Weights of a small multi-label image tagger.
Training: 14600 steps, batches of 128.
Data: trained on aerial photos of the United States (SatlasPretrain), 101725 training examples.
Rows from block 3 of a small multi-label image tagger, named by matrix and row number. Rows with one number belong to one neuron. Each number is 128 + 24 x the weight over its row's rms, rounded and kept within 0 to 255. All counts start at 0. Numbers have three digits each. After the name is the row's rms in percent of the matrix's.
After each neuron's rows are labels from the 100 images, of 14976, where the neuron reaches its highest value: "strongest on" is what is common among them. Only what is clearly more common there than usual is listed. The data: aerial photos of the United States (SatlasPretrain).
# fc1: MLP up (model.blocks.3.mlp.fc1.weight, 384x128), inputs 64-127
# fc2: MLP down (model.blocks.3.mlp.fc2.weight, 128x384, transposed), outputs 64-127

fc1.128 093:053141062155150126108133124091103138098132129102176120118151142112147123143170144133133066107135128103128119123134161144092179125122104115162147083120128119144126144114108125129139154120143144
fc2.128 091:163148092099122122162132120201152142129157112145122098122116121139165083109101130131117110169119146113154154128169124105128122117206165113127136134101126157130129147097151173142091149167106138
strongest on: building

fc1.272 068:127120132137116096120135134124102111141167119166100148109120090095158137125133111106134146127079135081154148129143156164093108154142109068125089184107118108145109118105109104120124154110109122
fc2.272 076:145114095107134128137159141114156138121114135126143135109169100109135127104090157146150064140132071138093144170109129131136114101124140144115145090123169117137126140136131163140089114126136161
strongest on: building

fc1.298 099:114130107137124139143115093116163091146098133137098152148135161123088117105138100140117106143122096077115137109121084169101126141130158131099116158110119178132088144158095160144117103156161131
fc2.298 118:167163141132143157108089145109130126135117109077171142135108101118129093142136152138122145160112134172154144134134116116110109169150131133113138147152121119148095123153149103137135148118135099
strongest on: building

fc1.4 126:162131115166118109146133149074153120143111126148102172165101121134118111127119121109077142140126174114115131179113124125060097107119119105080159165180138143101128087138133092134136115127126148
fc2.4 119:107095106155138127137095136115118094064133114137135085111081133116152116171107085147124117130124104105145134093105131116130122175136150158131126112132166113124131130152159160141173143100157141
strongest on: building

fc1.224 067:150129111142139126147139118118147109085169113126112078171137116123112133142109080160147163104125153132123140157119102162119172134130138103099106124136071109118095144144119115140148132145146139
fc2.224 076:097111064074118148098137105137165133132120161133148120109098151118122153089147102124129132143108147152117127129108105127128121157131119164186146148147141155088158129093143140124106142109160151
strongest on: building

fc1.340 099:137118169156126138105091164099116111117110129162114113114143114137103105138145127110158119115106129124162172189114148158106124162187124125146165125104128119174159149177091134121109094145119122
fc2.340 110:145160123083088113139151102126098106190121112096147113141151128122145128112120143150091098156142122144101128161152094114133140134157152083148150112132148126152117105156134083131192141112124166
strongest on: railway

fc1.331 114:120141110111144148143175130134105109083139103115131180157100097106116120167124094145138147135181135119115101174088102109137103149135119088138133140127110177204130102131102114141138128155118094
fc2.331 122:151151127125119109063102122124168092150141136152111107121157136112096131104125145114163121153175144128100141164131138203152116117129131143131122107119133098100108096156125129119135152135091113
strongest on: building

fc1.363 114:162157153153116145161110101118151134109116131117131131106136137171103133124102113086110107157109120113132126112147112139130117143106104163129161146151067076131156132058139139184107110140106136
fc2.363 118:097126139117140099145153159127143138155153171141127101106165123130106149136113146136142110135101145168084162148168110137110088117140095116151121156125130174107114134129128095135155162092160137
strongest on: crop field

fc1.108 075:151175144154137106124101102122148110169171180111136183109133162125135113113102151111102136098143149181127129138155178113160122113146101142143153079123131082164065132102116120111147118164124106
fc2.108 092:132165155113081145104157171147113116079120106109108144103136154144152129097136121119141124138096077150157167104108095185141115125153142146148093137110178148118105114154132132134148155151096145
strongest on: railway

fc1.276 132:116134134083147132142131120115125131157078130111167105151119090124135123157066118114123118148148129105159140149106145109132137143161098127117138146126147125086133086119110128146126122154088139
fc2.276 133:109106107154142165137107114088103139120158106084111169096144118146103169093086122110104115147068154101065135082111118127111179158128123111148136137105133093146105126146115137136151126161162171
strongest on: building

fc1.358 091:120095121135128130129144120143137188126115133111117111193150106139154109184125131156144087116156178125172129093136119141131114101090095095111138098141104097136127126118111104090143142102123146
fc2.358 093:134133132089123096109141119129121071180146120136148128112112138135133136130113131121149149103131188102151123095171122149156159125145090108102154141117094118086120101106151147128113089117160177
strongest on: building; parking lot

fc1.141 137:142157112115137123116170095106087125121090105130148156136081124123128068147142158114117165113101169108159120113143103104162105125147109132117119156121134114106123115142118123157096166106158088
fc2.141 120:149171079138111117137112162113134119125170132110090123147120107130115146169117122117150169167175119134099118112098182144080092086163117125126138119119125143145127081125107077130108167152137166
strongest on: building

fc1.314 126:122152127105091125091184112156099170112124128178134136125168140102098133104127145133106082108133155112121111119140072146139108144106109150118118166107129090110117122162109118122151131138136133
fc2.314 121:135111115088143140101089110120140096120126103109134151159175110075141100117180132125135142136138145141121130127180073063136160111110137120088134108129116123073137159112134151147144158138169113
strongest on: crop field

fc1.219 096:138088136099132133146144159173115094157124135092137146123153118179135139148125131122150101147166139143158150130145141115104145138152137113126119135140126163167123121123095108130122121107191110
fc2.219 085:124119159109104077142138087101168088112130144145110101121128144127108125149149134121113113122089168113114103146201102179131096121144114109139142156143134065113162119118103145121140140118131156
strongest on: building

fc1.285 083:126134144115162125128139125090129097168167130152109083128139126119112137136134154117126081169132132105108129142138103156136110136139075125118090114121139140165128127103150116152071109148177137
fc2.285 088:140151082130098095141127076164123119126113156119137131107113164136167115149122103102117128139134122158110169107116136161109114142145130094117116141101069100116138130129159121103122150150121146
strongest on: building

fc1.228 182:111178098160110128095164119110098147052143124125112147069121137131126135158128128142082125128092114114108098153115113134137142116146088131135128075150106121139144129106113135105132091119134145
fc2.228 143:121122105123121133142112123057173139082108109134134152166117124111120099136165135171136143152169110080137153143142084130099132143164161107112115105142110124054127136113175149142091118165110156
strongest on: crop field

fc1.355 135:128104116120131089111129097102143105160121144128126133192113126124138082162072115103167123130131114139141125132133109147132109153174140179108100136138129084104111072135094092114128145130169147
fc2.355 142:081142121094131126102165102103192145128151132119111125139133155148070160125148154150113096133153137119131145093121116099088144144091078128123148107135091149138145136127127156139193179136133111
strongest on: building

fc1.148 097:184132148155137087125168118063105163147136136141134125130128104152139113145129132091111136133161161114138101151118099150183122151150133135139157147100091078082092136137096182135134163134111122
fc2.148 128:153044130136146100103133138147134146118113087138131139142142141155136141110105112182153146089111157144117124141157081155138094148137120114096141130177128153134132102105165146153123109110117128
strongest on: building

fc1.382 122:160124140108101148120133129107118135146109146116073153127107112140127124146108164163111149128099132089083149142140151140094146121113116155106120126147092077107133140194104132131133171126140088
fc2.382 118:130137106121097116167104139117153117128122177099126094162110114138167155147143145103115094174117138083176106141158168134143102136104155154121102179132113140125151142148115112119144113136124151
strongest on: building

fc1.198 132:137064156142148173124119157109138154116102117130159181132140147132098119155156124118109138145144162102172170139110178112113091161097105093115100123100108149117109124104097101122094105143122132
fc2.198 113:118096151173087127124122136103132112104140106185145090159110116143131101120118122097136131089111094148114114114113121116136113098162069149085158100142109131153159120125119124154089117148169129
strongest on: building

fc1.55 051:096160115131125162158142107151094173160141151167143126128143097120109113154159137121118131152069145098133110074108095102110172130130121111117109124131102111130137099178131137118115158127179129
fc2.55 059:132136100107146099141163112116150100095161123102125137112129147152121144101140138112126152122180103140084117113147149082138136130150149152103114104149142190107129148084137084112131161125130146
strongest on: crop field

fc1.318 116:121156116128166169152098129118115119124131102112162138133113151130135156137127113128158110143115118089141189127144127112152141129171134134159129119121143149136116108141141132162127132120084170
fc2.318 141:121111175142127125166122145152104107118091116116113158099098160080144099096126169118145123161138141149137124137108107079158117146140126129113116149107138094098111100131117111107140129139154111
strongest on: building