Weights of a small multi-label image tagger: 18.4 epochs.
Rows from block 3 of a small multi-label image tagger, named by matrix and row number. Rows with one number belong to one neuron. Each number is 200 + 40 x the weight over its row's rms, rounded and kept within 0 to 999. All counts start at 0. After the name is the row's rms in percent of the matrix's.
Before each neuron's rows are labels from the 100 images, of 14976, where the neuron reaches its highest value: "strongest on" is what is common among them. Only what is clearly more common there than usual is listed. The data: aerial photos of the United States (SatlasPretrain).
# fc1: MLP up (model.blocks.3.mlp.fc1.weight, 384x128), inputs 0-63
# fc2: MLP down (model.blocks.3.mlp.fc2.weight, 128x384, transposed), outputs 0-63

strongest on: building
fc1.298,099,268,203,307,229,250,201,166,248,195,211,164,144,274,171,249,235,232,176,125,267,133,170,172,258,176,240,152,192,153,164,192,254,251,249,210,283,221,230,204,188,125,198,186,192,234,178,195,136,189,175,197,193,221,227,224,223,197,219,209,185,249,220,146,182
fc2.298,118,185,167,140,221,114,175,236,137,179,148,247,208,192,191,172,231,124,194,227,158,153,201,255,223,214,133,208,218,151,190,235,206,197,273,234,135,141,194,277,228,156,229,231,210,232,214,255,197,196,130,188,203,115,117,286,210,179,108,167,239,182,222,262,260

strongest on: building
fc1.303,091,222,161,231,185,240,189,223,164,201,198,211,226,143,314,166,208,190,155,229,94,137,244,223,208,254,183,185,215,163,225,231,188,194,204,189,191,191,213,219,195,152,224,240,202,198,217,285,212,184,212,204,164,155,195,196,186,184,223,247,152,168,200,171,158
fc2.303,090,114,222,214,226,209,168,173,159,219,210,132,217,88,202,195,239,178,231,168,217,264,240,212,180,197,158,218,173,254,164,177,177,167,245,198,255,220,224,251,254,200,173,198,167,214,205,144,234,280,172,249,237,169,247,185,182,189,229,198,151,217,204,212,237

strongest on: building
fc1.25,050,202,262,142,224,215,162,204,138,238,155,163,168,167,172,178,267,171,212,149,190,156,252,121,154,269,229,222,144,193,202,221,245,207,255,251,201,145,190,243,268,188,148,181,141,249,205,211,141,186,166,140,265,194,121,230,188,229,149,173,221,202,245,175,181
fc2.25,055,254,145,226,168,138,234,216,245,139,170,253,189,154,206,207,201,250,192,204,225,217,197,220,195,163,234,243,154,208,269,224,206,226,243,186,146,221,159,196,227,250,195,169,183,146,187,123,252,174,150,251,232,193,255,213,252,179,204,249,201,160,176,150,147

strongest on: river
fc1.246,151,142,224,218,224,202,184,204,254,231,170,240,164,203,157,199,229,223,200,263,191,183,211,236,228,182,253,184,165,181,241,113,174,131,232,99,282,231,224,189,223,201,268,170,236,184,184,235,231,197,260,188,180,262,191,258,177,154,220,276,161,206,207,165,130
fc2.246,128,234,208,191,203,190,237,190,192,221,182,233,202,152,262,240,229,248,207,157,230,158,259,129,225,220,233,184,168,220,166,262,230,223,260,174,188,259,164,125,160,179,209,221,219,253,196,180,197,181,148,266,271,211,276,267,187,169,146,162,223,213,207,173,228

strongest on: building
fc1.234,060,123,298,223,125,237,210,184,127,236,222,213,126,181,220,213,278,277,227,156,184,179,231,192,177,265,174,180,254,219,197,269,146,261,167,225,180,201,248,241,179,141,226,214,193,214,139,174,186,160,206,130,192,204,151,218,225,206,156,193,234,237,217,208,248
fc2.234,059,228,208,184,185,246,209,179,203,199,211,169,208,278,216,189,210,118,236,187,194,217,146,158,193,211,195,193,114,198,225,87,175,235,190,183,244,182,128,164,190,185,230,180,260,220,182,186,182,328,236,236,276,172,193,181,204,177,125,226,250,165,231,204,196

strongest on: building
fc1.152,106,196,167,211,172,168,177,246,248,253,234,96,211,191,205,225,196,254,148,170,83,150,200,273,271,145,262,262,138,141,188,225,130,214,272,208,178,116,175,207,200,187,209,218,188,144,206,197,244,205,232,128,208,145,219,210,219,170,251,242,189,184,184,247,252
fc2.152,106,171,248,195,223,242,230,304,218,164,164,226,263,240,252,223,169,227,254,214,220,163,273,201,201,219,234,182,221,147,219,172,217,155,104,198,203,241,255,239,155,187,230,245,159,207,208,173,237,188,197,212,150,177,154,216,157,260,156,179,208,174,135,150,184

strongest on: railway
fc1.297,099,213,152,187,172,188,183,194,274,327,179,181,148,188,176,186,223,230,135,156,206,278,180,172,242,144,229,196,176,175,223,231,217,241,209,127,217,195,187,190,201,191,231,187,173,167,213,166,203,245,190,241,250,191,238,207,172,219,227,220,287,215,168,140,163
fc2.297,116,151,248,212,154,237,118,240,222,160,184,215,231,166,226,251,214,150,251,152,181,109,200,143,188,267,248,187,256,256,183,130,223,195,231,229,252,161,220,196,212,302,92,149,185,227,236,152,237,172,205,137,144,200,179,160,194,92,252,231,130,189,189,254,255

strongest on: building
fc1.276,132,148,277,283,176,164,260,222,185,180,202,181,162,292,214,259,219,167,253,225,250,170,200,257,171,234,226,155,212,204,175,206,235,136,173,235,199,111,137,127,219,131,243,270,195,271,209,130,218,193,235,165,126,222,141,223,184,210,213,172,154,252,247,182,219
fc2.276,133,188,235,123,216,207,246,222,225,211,272,184,227,188,211,170,165,191,245,158,187,215,163,245,272,224,218,139,209,223,186,189,157,197,124,252,152,232,231,253,198,183,196,210,217,183,170,211,183,212,272,215,249,202,207,196,274,161,193,236,179,227,279,190,202

strongest on: building
fc1.210,072,222,132,184,178,176,248,210,188,194,200,169,200,194,190,119,261,247,205,196,205,232,190,171,223,156,211,151,226,189,121,204,190,161,246,202,189,186,183,209,258,224,210,230,243,219,254,200,191,181,150,189,136,240,213,186,174,123,217,244,130,185,288,197,215
fc2.210,080,198,185,199,190,227,127,143,136,222,209,197,237,177,207,237,167,223,169,156,208,212,180,229,96,226,242,148,175,203,242,198,276,222,168,266,134,197,192,225,205,248,211,177,197,127,241,177,166,240,158,188,267,95,249,214,235,323,136,167,168,197,254,210,176

strongest on: building
fc1.241,078,148,199,155,126,226,190,200,179,264,189,193,150,221,220,197,159,269,236,180,189,222,207,224,191,190,241,196,200,135,163,257,234,227,180,226,195,215,187,210,232,220,174,141,181,238,188,190,201,221,161,177,136,168,232,265,248,103,241,148,194,233,114,208,156
fc2.241,076,141,216,194,259,201,200,139,146,137,178,228,172,185,271,191,207,242,227,239,277,97,238,163,171,215,198,175,178,206,208,165,174,240,232,128,222,233,155,270,291,179,197,143,216,105,155,218,201,218,221,278,205,230,140,195,187,211,185,234,158,194,248,194,207

strongest on: river
fc1.341,097,193,178,203,204,287,228,169,238,168,74,271,161,176,216,213,185,236,230,240,189,201,155,202,200,196,194,257,234,176,258,142,142,148,212,185,209,297,227,168,144,203,202,208,134,187,176,147,208,202,190,208,153,190,159,207,230,312,148,188,205,193,207,160,194
fc2.341,103,193,214,168,218,155,193,187,221,166,179,175,278,137,233,221,159,204,192,203,270,200,267,198,204,188,147,236,218,198,166,130,164,164,241,197,247,230,159,173,179,177,161,222,230,173,191,238,174,133,177,149,272,170,164,179,226,181,198,230,255,196,216,188,86

strongest on: building
fc1.104,116,142,207,204,260,172,158,201,254,214,160,205,215,240,226,227,149,176,189,211,203,152,151,135,158,182,262,226,235,221,296,106,261,227,170,209,164,177,227,198,190,191,160,169,148,227,299,213,174,181,231,210,230,180,149,200,235,199,259,194,180,156,201,212,217
fc2.104,107,205,246,180,171,263,255,134,180,200,211,169,236,257,158,187,242,306,248,152,232,163,173,152,248,154,172,216,191,224,203,228,125,225,221,236,150,236,219,183,177,248,175,205,235,198,197,180,208,186,187,188,130,138,188,207,278,136,100,214,218,172,259,201,179

strongest on: railway
fc1.233,067,245,144,262,162,230,146,210,266,227,121,188,186,208,121,181,198,138,275,135,211,169,223,247,96,197,199,287,236,245,201,239,186,164,189,175,248,217,226,178,177,181,195,231,216,271,199,169,162,244,222,149,149,214,201,187,270,153,172,224,204,241,146,164,204
fc2.233,074,230,163,239,205,187,190,235,183,165,175,209,210,265,207,235,200,263,194,133,263,207,192,225,181,261,238,166,198,192,227,223,154,186,201,214,194,62,153,186,220,207,180,268,213,148,223,211,287,210,185,130,165,111,203,208,207,163,117,198,275,210,181,144,201

strongest on: building
fc1.357,120,176,226,253,205,240,213,146,126,220,208,207,207,211,163,151,200,155,262,190,215,186,159,252,146,204,221,201,139,153,144,189,251,306,183,190,177,165,258,165,239,163,241,196,263,215,211,245,252,205,209,259,208,209,128,202,134,138,240,249,197,232,185,185,213
fc2.357,124,204,149,224,222,175,210,220,244,129,195,156,168,238,160,205,119,222,242,208,153,196,200,197,134,218,187,141,238,213,204,127,161,183,187,178,217,162,153,174,310,164,212,246,196,203,167,164,191,160,240,199,202,224,205,182,168,246,226,173,282,168,193,227,174

strongest on: building
fc1.313,097,145,198,130,145,208,186,172,211,208,171,201,162,151,155,221,224,247,190,183,185,178,173,150,149,229,222,155,220,226,208,271,146,181,180,275,197,244,234,152,161,175,203,271,235,166,240,165,220,196,263,213,191,247,199,168,268,141,128,187,280,153,226,165,224
fc2.313,089,208,174,218,221,218,237,148,91,143,216,192,252,205,185,190,109,175,205,168,182,233,222,186,197,234,193,113,188,209,216,308,253,267,180,241,239,208,164,227,218,247,234,98,168,183,193,271,221,210,165,145,214,140,187,164,235,250,151,173,144,127,178,216,223

strongest on: building
fc1.362,092,277,297,173,254,167,156,194,214,168,298,213,188,185,182,177,171,161,255,232,262,232,186,224,155,216,166,138,173,181,162,193,227,209,179,205,223,142,193,192,174,218,262,205,226,229,257,256,192,244,244,154,195,250,147,244,160,182,253,227,194,132,213,187,175
fc2.362,101,183,224,261,233,185,233,229,216,288,171,193,213,192,187,204,150,194,179,161,202,166,169,272,207,127,168,224,190,191,255,193,190,217,227,198,198,216,210,214,194,231,154,148,163,213,126,157,183,226,171,204,209,108,208,180,209,243,131,127,205,157,180,161,209

strongest on: building
fc1.69,098,201,156,264,147,163,243,159,160,198,184,205,191,224,221,204,150,236,242,170,208,241,152,277,189,211,218,144,220,212,181,258,149,169,237,292,194,167,132,225,211,192,226,186,269,194,268,200,210,202,182,245,147,230,159,228,183,138,227,236,114,255,231,193,188
fc2.69,100,235,193,174,218,211,192,230,240,131,216,161,98,243,236,181,259,181,144,192,210,202,200,152,196,153,216,214,170,166,187,200,133,201,288,219,128,193,189,245,211,190,198,185,183,233,137,303,167,223,214,246,198,185,252,177,255,264,189,277,223,160,231,233,168

strongest on: river
fc1.171,116,240,206,204,210,182,209,233,223,208,180,249,173,259,322,240,217,183,211,232,197,247,138,199,168,217,256,278,136,206,246,167,215,148,209,157,297,167,196,185,150,188,205,209,122,221,260,203,138,146,176,148,197,198,234,261,197,248,258,171,177,171,242,209,174
fc2.171,105,260,144,175,220,250,140,175,188,148,150,151,177,206,160,198,191,219,143,185,181,205,234,187,227,177,158,239,303,197,209,159,211,169,171,164,265,188,135,202,253,82,192,199,212,158,219,195,253,271,226,173,242,122,189,274,197,186,189,205,152,232,206,171,190

strongest on: river
fc1.11,167,210,211,138,220,156,179,186,287,210,198,284,168,207,259,246,205,151,155,221,222,186,215,187,159,209,240,287,188,222,266,140,94,145,215,118,238,284,247,165,217,253,201,269,152,190,236,236,186,196,172,186,208,263,176,215,152,241,151,196,169,203,218,156,177
fc2.11,150,261,207,247,218,253,208,148,202,166,89,227,222,193,132,163,138,201,183,204,180,179,226,186,198,150,162,197,181,206,201,180,247,220,215,200,291,161,147,189,253,180,164,173,150,228,140,196,218,198,143,145,236,200,236,222,179,264,240,210,161,169,200,268,171

strongest on: building
fc1.28,108,232,137,176,146,213,147,159,176,174,182,213,226,208,165,249,160,187,188,124,167,136,262,200,291,214,188,145,195,224,226,152,195,182,167,216,201,238,229,222,215,145,95,180,253,182,236,203,186,172,272,182,201,256,253,231,204,151,229,185,217,165,240,153,156
fc2.28,104,264,225,249,170,210,275,214,202,182,253,193,197,214,154,187,244,129,222,250,230,288,229,191,153,220,147,163,184,175,304,203,183,197,262,257,133,212,164,189,194,256,229,173,166,215,211,208,177,227,186,243,202,229,155,197,164,185,156,222,148,161,213,172,141

strongest on: building
fc1.22,086,207,187,212,109,227,199,155,295,277,209,193,189,202,220,203,214,205,195,246,249,178,167,221,137,179,220,216,195,141,209,202,209,196,164,202,258,239,172,173,280,194,282,132,226,202,153,212,212,211,175,195,270,204,253,219,241,156,269,151,186,161,246,178,235
fc2.22,089,188,209,149,252,156,239,211,202,204,206,146,190,137,183,180,193,184,209,125,212,229,163,225,212,248,303,216,192,216,211,217,152,184,200,254,142,191,213,193,154,127,148,251,261,164,183,210,153,170,238,183,117,152,182,223,198,220,162,245,147,183,166,200,188

strongest on: building
fc1.30,079,206,145,310,247,236,152,254,266,188,202,141,141,233,154,238,166,236,214,141,162,156,179,198,236,222,204,126,142,122,192,223,144,227,294,207,203,213,249,203,85,185,210,177,187,224,153,163,193,152,270,158,144,204,228,233,178,186,195,208,187,222,284,200,170
fc2.30,088,153,198,228,205,143,291,228,106,185,218,280,252,185,205,171,204,177,175,169,204,153,271,256,190,170,194,252,250,170,236,258,174,188,125,262,231,204,171,195,205,212,110,184,219,164,193,212,190,148,161,230,232,134,277,290,228,167,166,151,171,158,242,303,222

strongest on: building
fc1.72,087,249,173,284,217,209,196,240,187,158,217,169,181,181,193,231,227,195,129,217,142,214,237,238,234,209,132,229,153,189,164,201,235,206,207,208,241,168,204,202,267,150,243,260,185,147,237,219,270,227,206,275,171,176,215,285,95,168,225,194,165,210,162,249,185
fc2.72,089,133,194,213,213,169,213,148,202,142,202,180,184,224,221,178,138,199,226,175,240,288,210,135,171,185,194,178,186,136,224,180,135,217,230,127,252,150,157,264,228,183,132,233,204,141,219,186,209,176,267,166,184,145,235,173,279,216,199,223,261,190,163,179,215

strongest on: railway
fc1.108,075,200,210,221,186,214,199,189,156,157,215,243,198,168,170,227,208,222,181,213,126,197,226,139,154,207,245,174,241,244,164,253,146,168,201,221,149,194,274,180,174,249,195,135,152,146,165,241,201,180,205,141,235,159,238,156,234,215,227,218,201,165,194,129,220
fc2.108,092,145,211,262,253,257,142,225,223,266,198,152,240,223,243,220,139,170,184,213,229,199,159,193,247,162,188,137,203,241,165,206,203,171,203,204,182,258,125,189,179,260,82,217,178,213,136,220,216,209,219,198,221,210,141,176,175,150,217,145,182,235,168,225,166

strongest on: river
fc1.8,129,219,186,254,214,197,201,187,201,242,178,239,210,195,184,211,199,189,138,180,200,155,264,204,165,173,203,254,218,140,168,191,149,201,209,182,282,206,230,225,214,119,170,182,142,172,223,200,216,190,146,118,224,222,194,271,265,296,241,214,170,258,228,219,129
fc2.8,134,235,220,125,255,110,198,268,154,147,144,178,175,170,142,122,186,246,224,177,236,172,202,174,180,189,280,165,188,225,151,107,204,184,179,248,172,244,165,171,171,138,248,150,189,203,201,176,269,215,197,199,155,166,260,234,225,207,194,185,244,254,205,202,252

strongest on: river
fc1.73,084,175,175,141,218,246,227,172,211,177,189,254,207,179,193,229,191,158,180,188,215,206,249,232,197,204,153,198,240,187,171,178,224,193,191,272,142,251,229,176,196,157,148,171,147,315,300,201,167,207,191,141,162,238,156,227,272,222,196,195,253,283,189,273,149
fc2.73,099,184,169,267,160,150,261,229,199,186,246,171,232,191,170,147,217,226,153,245,206,169,211,220,213,244,235,260,150,220,247,245,191,219,218,195,199,215,191,227,171,193,218,165,169,179,223,219,141,140,201,226,148,156,236,209,199,307,212,186,165,181,163,164,198

strongest on: building
fc1.64,063,213,192,248,192,175,210,212,219,200,260,227,213,174,220,182,187,175,178,193,245,201,150,196,215,131,222,118,154,138,113,196,199,241,203,242,246,190,286,214,160,147,177,230,244,160,172,211,170,197,158,220,201,177,127,233,156,227,268,249,222,231,231,178,259
fc2.64,071,211,265,148,297,144,198,159,183,225,214,251,170,185,149,194,168,278,201,229,226,117,238,193,178,276,202,140,222,263,215,89,240,223,226,235,183,188,133,181,213,250,172,122,201,175,239,149,185,159,263,173,233,162,210,141,183,192,222,165,192,174,177,222,172

strongest on: building
fc1.21,084,164,190,151,219,154,273,256,155,164,179,264,234,142,212,221,217,153,198,156,174,170,201,199,251,218,193,137,186,161,137,163,189,196,234,240,257,214,204,255,174,308,213,192,210,182,140,186,161,159,193,247,262,160,153,300,210,262,221,168,248,228,281,167,199
fc2.21,084,260,215,173,178,214,171,168,238,157,173,244,192,250,254,262,237,184,215,128,221,215,139,157,141,220,173,220,202,172,203,195,278,214,189,141,237,227,212,218,172,131,141,265,224,190,271,155,240,226,128,168,198,198,275,177,216,182,163,294,215,216,179,217,195

strongest on: building
fc1.328,094,234,269,217,234,204,131,141,145,261,232,108,183,271,142,213,196,250,184,181,203,147,231,143,214,164,163,183,249,232,177,175,216,224,215,202,197,230,188,201,196,210,178,234,225,197,142,210,187,160,202,180,208,211,231,233,261,158,218,242,252,268,232,188,203
fc2.328,110,78,265,239,240,215,246,267,222,254,194,237,249,277,283,182,191,196,197,172,163,168,174,186,209,214,172,147,169,201,150,133,223,201,215,190,183,190,207,227,196,225,187,223,242,187,150,200,139,139,177,242,302,167,269,243,262,152,302,184,154,213,176,244,191

strongest on: building
fc1.364,057,272,214,213,160,188,260,209,210,179,220,218,191,278,125,217,185,241,224,170,151,214,169,181,123,192,186,184,247,190,169,215,182,215,151,206,168,195,284,202,235,186,172,181,128,255,281,225,203,160,180,224,240,92,197,208,159,194,183,203,269,209,242,179,76
fc2.364,055,221,161,223,178,181,167,199,228,222,213,219,191,207,258,184,141,216,207,257,284,161,326,167,206,207,196,183,186,208,221,94,186,257,292,187,191,183,175,180,221,232,141,162,297,181,145,192,209,169,257,233,157,181,202,225,237,198,93,213,141,187,196,212,293

strongest on: building
fc1.125,146,211,191,262,220,175,187,219,230,238,195,244,221,226,199,237,181,249,206,167,153,204,239,242,174,201,195,233,199,137,179,189,285,253,194,180,212,169,187,166,195,249,205,215,157,128,136,259,226,200,223,126,270,205,266,201,192,199,218,212,254,161,208,265,191
fc2.125,122,186,154,213,204,153,179,132,306,237,202,235,221,210,172,179,157,198,242,239,222,222,157,160,145,193,153,278,229,173,218,237,160,186,198,261,135,161,248,155,197,120,151,191,261,252,227,176,152,227,175,213,58,187,229,189,160,229,214,213,178,223,203,220,222

strongest on: railway
fc1.340,099,276,215,236,154,163,146,181,184,216,146,176,143,165,173,217,217,312,191,192,195,226,127,199,228,206,153,156,220,166,161,227,229,203,232,212,161,191,203,166,175,208,129,205,138,169,221,151,170,227,177,171,293,211,246,202,225,166,174,258,133,215,174,181,250
fc2.340,110,194,246,186,165,247,198,189,256,217,170,236,212,231,138,150,223,170,195,127,157,140,206,226,229,253,196,166,185,191,235,208,199,210,179,166,205,284,179,213,207,166,220,182,246,173,155,147,199,164,189,224,231,199,274,196,291,206,261,85,182,194,171,173,127

strongest on: building
fc1.188,094,176,223,200,110,209,222,159,209,192,225,169,234,138,142,187,181,268,245,122,187,155,232,242,149,205,241,150,256,164,221,251,137,170,216,224,177,208,270,189,165,184,191,163,282,157,244,228,196,70,157,173,167,202,205,243,226,246,146,213,178,206,189,220,199
fc2.188,087,219,180,226,247,185,221,125,177,234,232,237,191,147,202,193,186,243,169,160,236,155,194,109,215,140,133,181,133,208,168,176,190,219,199,215,202,208,171,223,228,222,176,157,193,236,175,186,206,187,234,227,237,204,267,215,211,209,181,144,153,127,259,158,341

strongest on: building
fc1.56,062,230,142,216,208,195,193,217,188,188,241,189,169,234,241,210,258,237,146,215,251,219,181,133,132,233,211,266,227,170,181,224,121,188,164,219,268,194,243,161,206,154,226,184,138,234,219,190,224,175,221,187,198,208,195,202,135,188,283,255,162,180,293,210,182
fc2.56,070,153,162,207,213,231,232,203,153,182,199,262,141,235,185,213,70,200,170,215,122,184,203,205,267,155,213,141,219,201,162,189,174,239,236,130,131,204,186,156,177,229,159,270,205,176,179,181,174,273,183,232,217,162,262,191,204,217,185,168,183,206,162,199,273

strongest on: building
fc1.227,118,218,234,144,147,255,158,194,240,242,257,194,172,161,287,276,147,223,224,179,214,214,172,228,229,112,231,211,200,208,186,235,219,175,189,180,152,225,254,224,223,206,234,203,165,103,259,218,159,180,217,159,100,224,175,205,191,239,225,152,185,144,157,194,188
fc2.227,127,229,246,234,249,220,179,195,220,206,230,148,120,179,201,178,233,138,207,183,207,237,163,177,256,175,251,167,194,277,220,257,170,203,231,220,200,215,158,173,175,228,198,192,219,153,146,129,278,224,237,123,203,219,163,204,217,159,188,172,157,142,97,235,234

strongest on: building
fc1.253,093,146,197,253,292,163,183,232,254,203,178,243,237,196,110,203,229,204,145,176,193,191,231,143,176,215,192,255,203,183,161,184,257,154,189,295,191,243,182,309,186,178,227,201,205,166,211,254,261,245,183,151,195,198,113,173,240,288,257,193,165,249,245,190,290
fc2.253,095,230,218,159,158,194,196,189,137,221,164,222,164,221,205,220,97,160,170,175,190,189,237,233,141,205,220,198,203,172,251,145,226,182,224,217,179,199,234,211,184,195,207,251,193,267,181,282,230,173,306,205,114,194,185,219,165,142,120,182,171,213,197,197,131

strongest on: building
fc1.92,093,260,220,261,125,204,178,136,303,125,189,168,216,136,192,174,218,198,149,181,227,186,220,217,181,218,187,157,167,275,263,180,109,223,236,194,231,150,135,257,267,192,219,222,238,240,194,224,156,214,188,249,139,318,171,247,147,189,203,177,115,196,226,182,233
fc2.92,099,213,182,130,274,204,169,235,194,156,206,239,111,226,193,91,98,200,213,195,213,205,177,205,176,170,178,215,155,156,209,135,202,155,146,169,193,177,207,171,156,178,145,214,156,232,263,169,198,171,211,243,161,195,236,226,217,186,244,221,176,256,224,167,167

strongest on: river
fc1.19,147,221,240,174,168,222,179,194,198,225,181,246,205,204,217,197,225,173,237,95,183,245,214,200,207,214,138,185,213,170,156,188,173,280,251,206,164,158,196,190,198,170,132,117,205,131,166,197,215,200,208,291,240,224,126,187,222,109,174,238,172,228,220,237,226
fc2.19,176,236,176,206,186,219,215,212,211,183,207,248,225,198,172,137,152,195,152,253,193,164,227,232,199,172,222,231,216,160,193,127,198,167,157,222,250,169,190,210,236,191,257,206,135,214,252,145,235,252,232,82,192,95,250,261,246,304,203,215,198,244,154,264,207

strongest on: building
fc1.148,097,238,234,182,149,199,169,208,221,172,178,225,227,189,142,227,237,103,159,260,190,128,222,215,202,170,196,178,257,156,213,178,201,181,222,195,155,226,191,179,243,194,129,243,208,211,205,232,154,195,230,218,235,251,243,159,230,263,228,161,141,238,122,172,199
fc2.148,128,230,254,133,150,240,237,239,275,170,209,185,195,144,217,138,252,230,227,200,211,174,230,178,187,276,158,253,165,210,156,257,220,267,154,204,136,212,163,124,174,225,207,191,202,237,180,206,257,165,142,200,220,171,192,158,232,129,128,169,194,162,221,251,179

strongest on: railway
fc1.136,091,241,141,171,196,209,230,191,216,272,162,143,186,212,131,228,149,250,259,199,176,212,206,209,196,246,193,160,190,195,208,242,252,151,221,165,265,122,196,126,169,246,138,193,234,172,264,173,177,198,191,253,250,227,211,229,145,176,185,217,148,268,193,191,211
fc2.136,113,124,235,158,169,191,176,253,175,208,269,190,177,186,234,241,212,178,196,193,123,178,185,188,178,213,195,221,182,205,189,179,205,239,225,191,295,259,215,183,191,177,186,247,248,198,155,217,182,182,269,174,136,180,137,161,267,154,219,194,221,164,202,188,258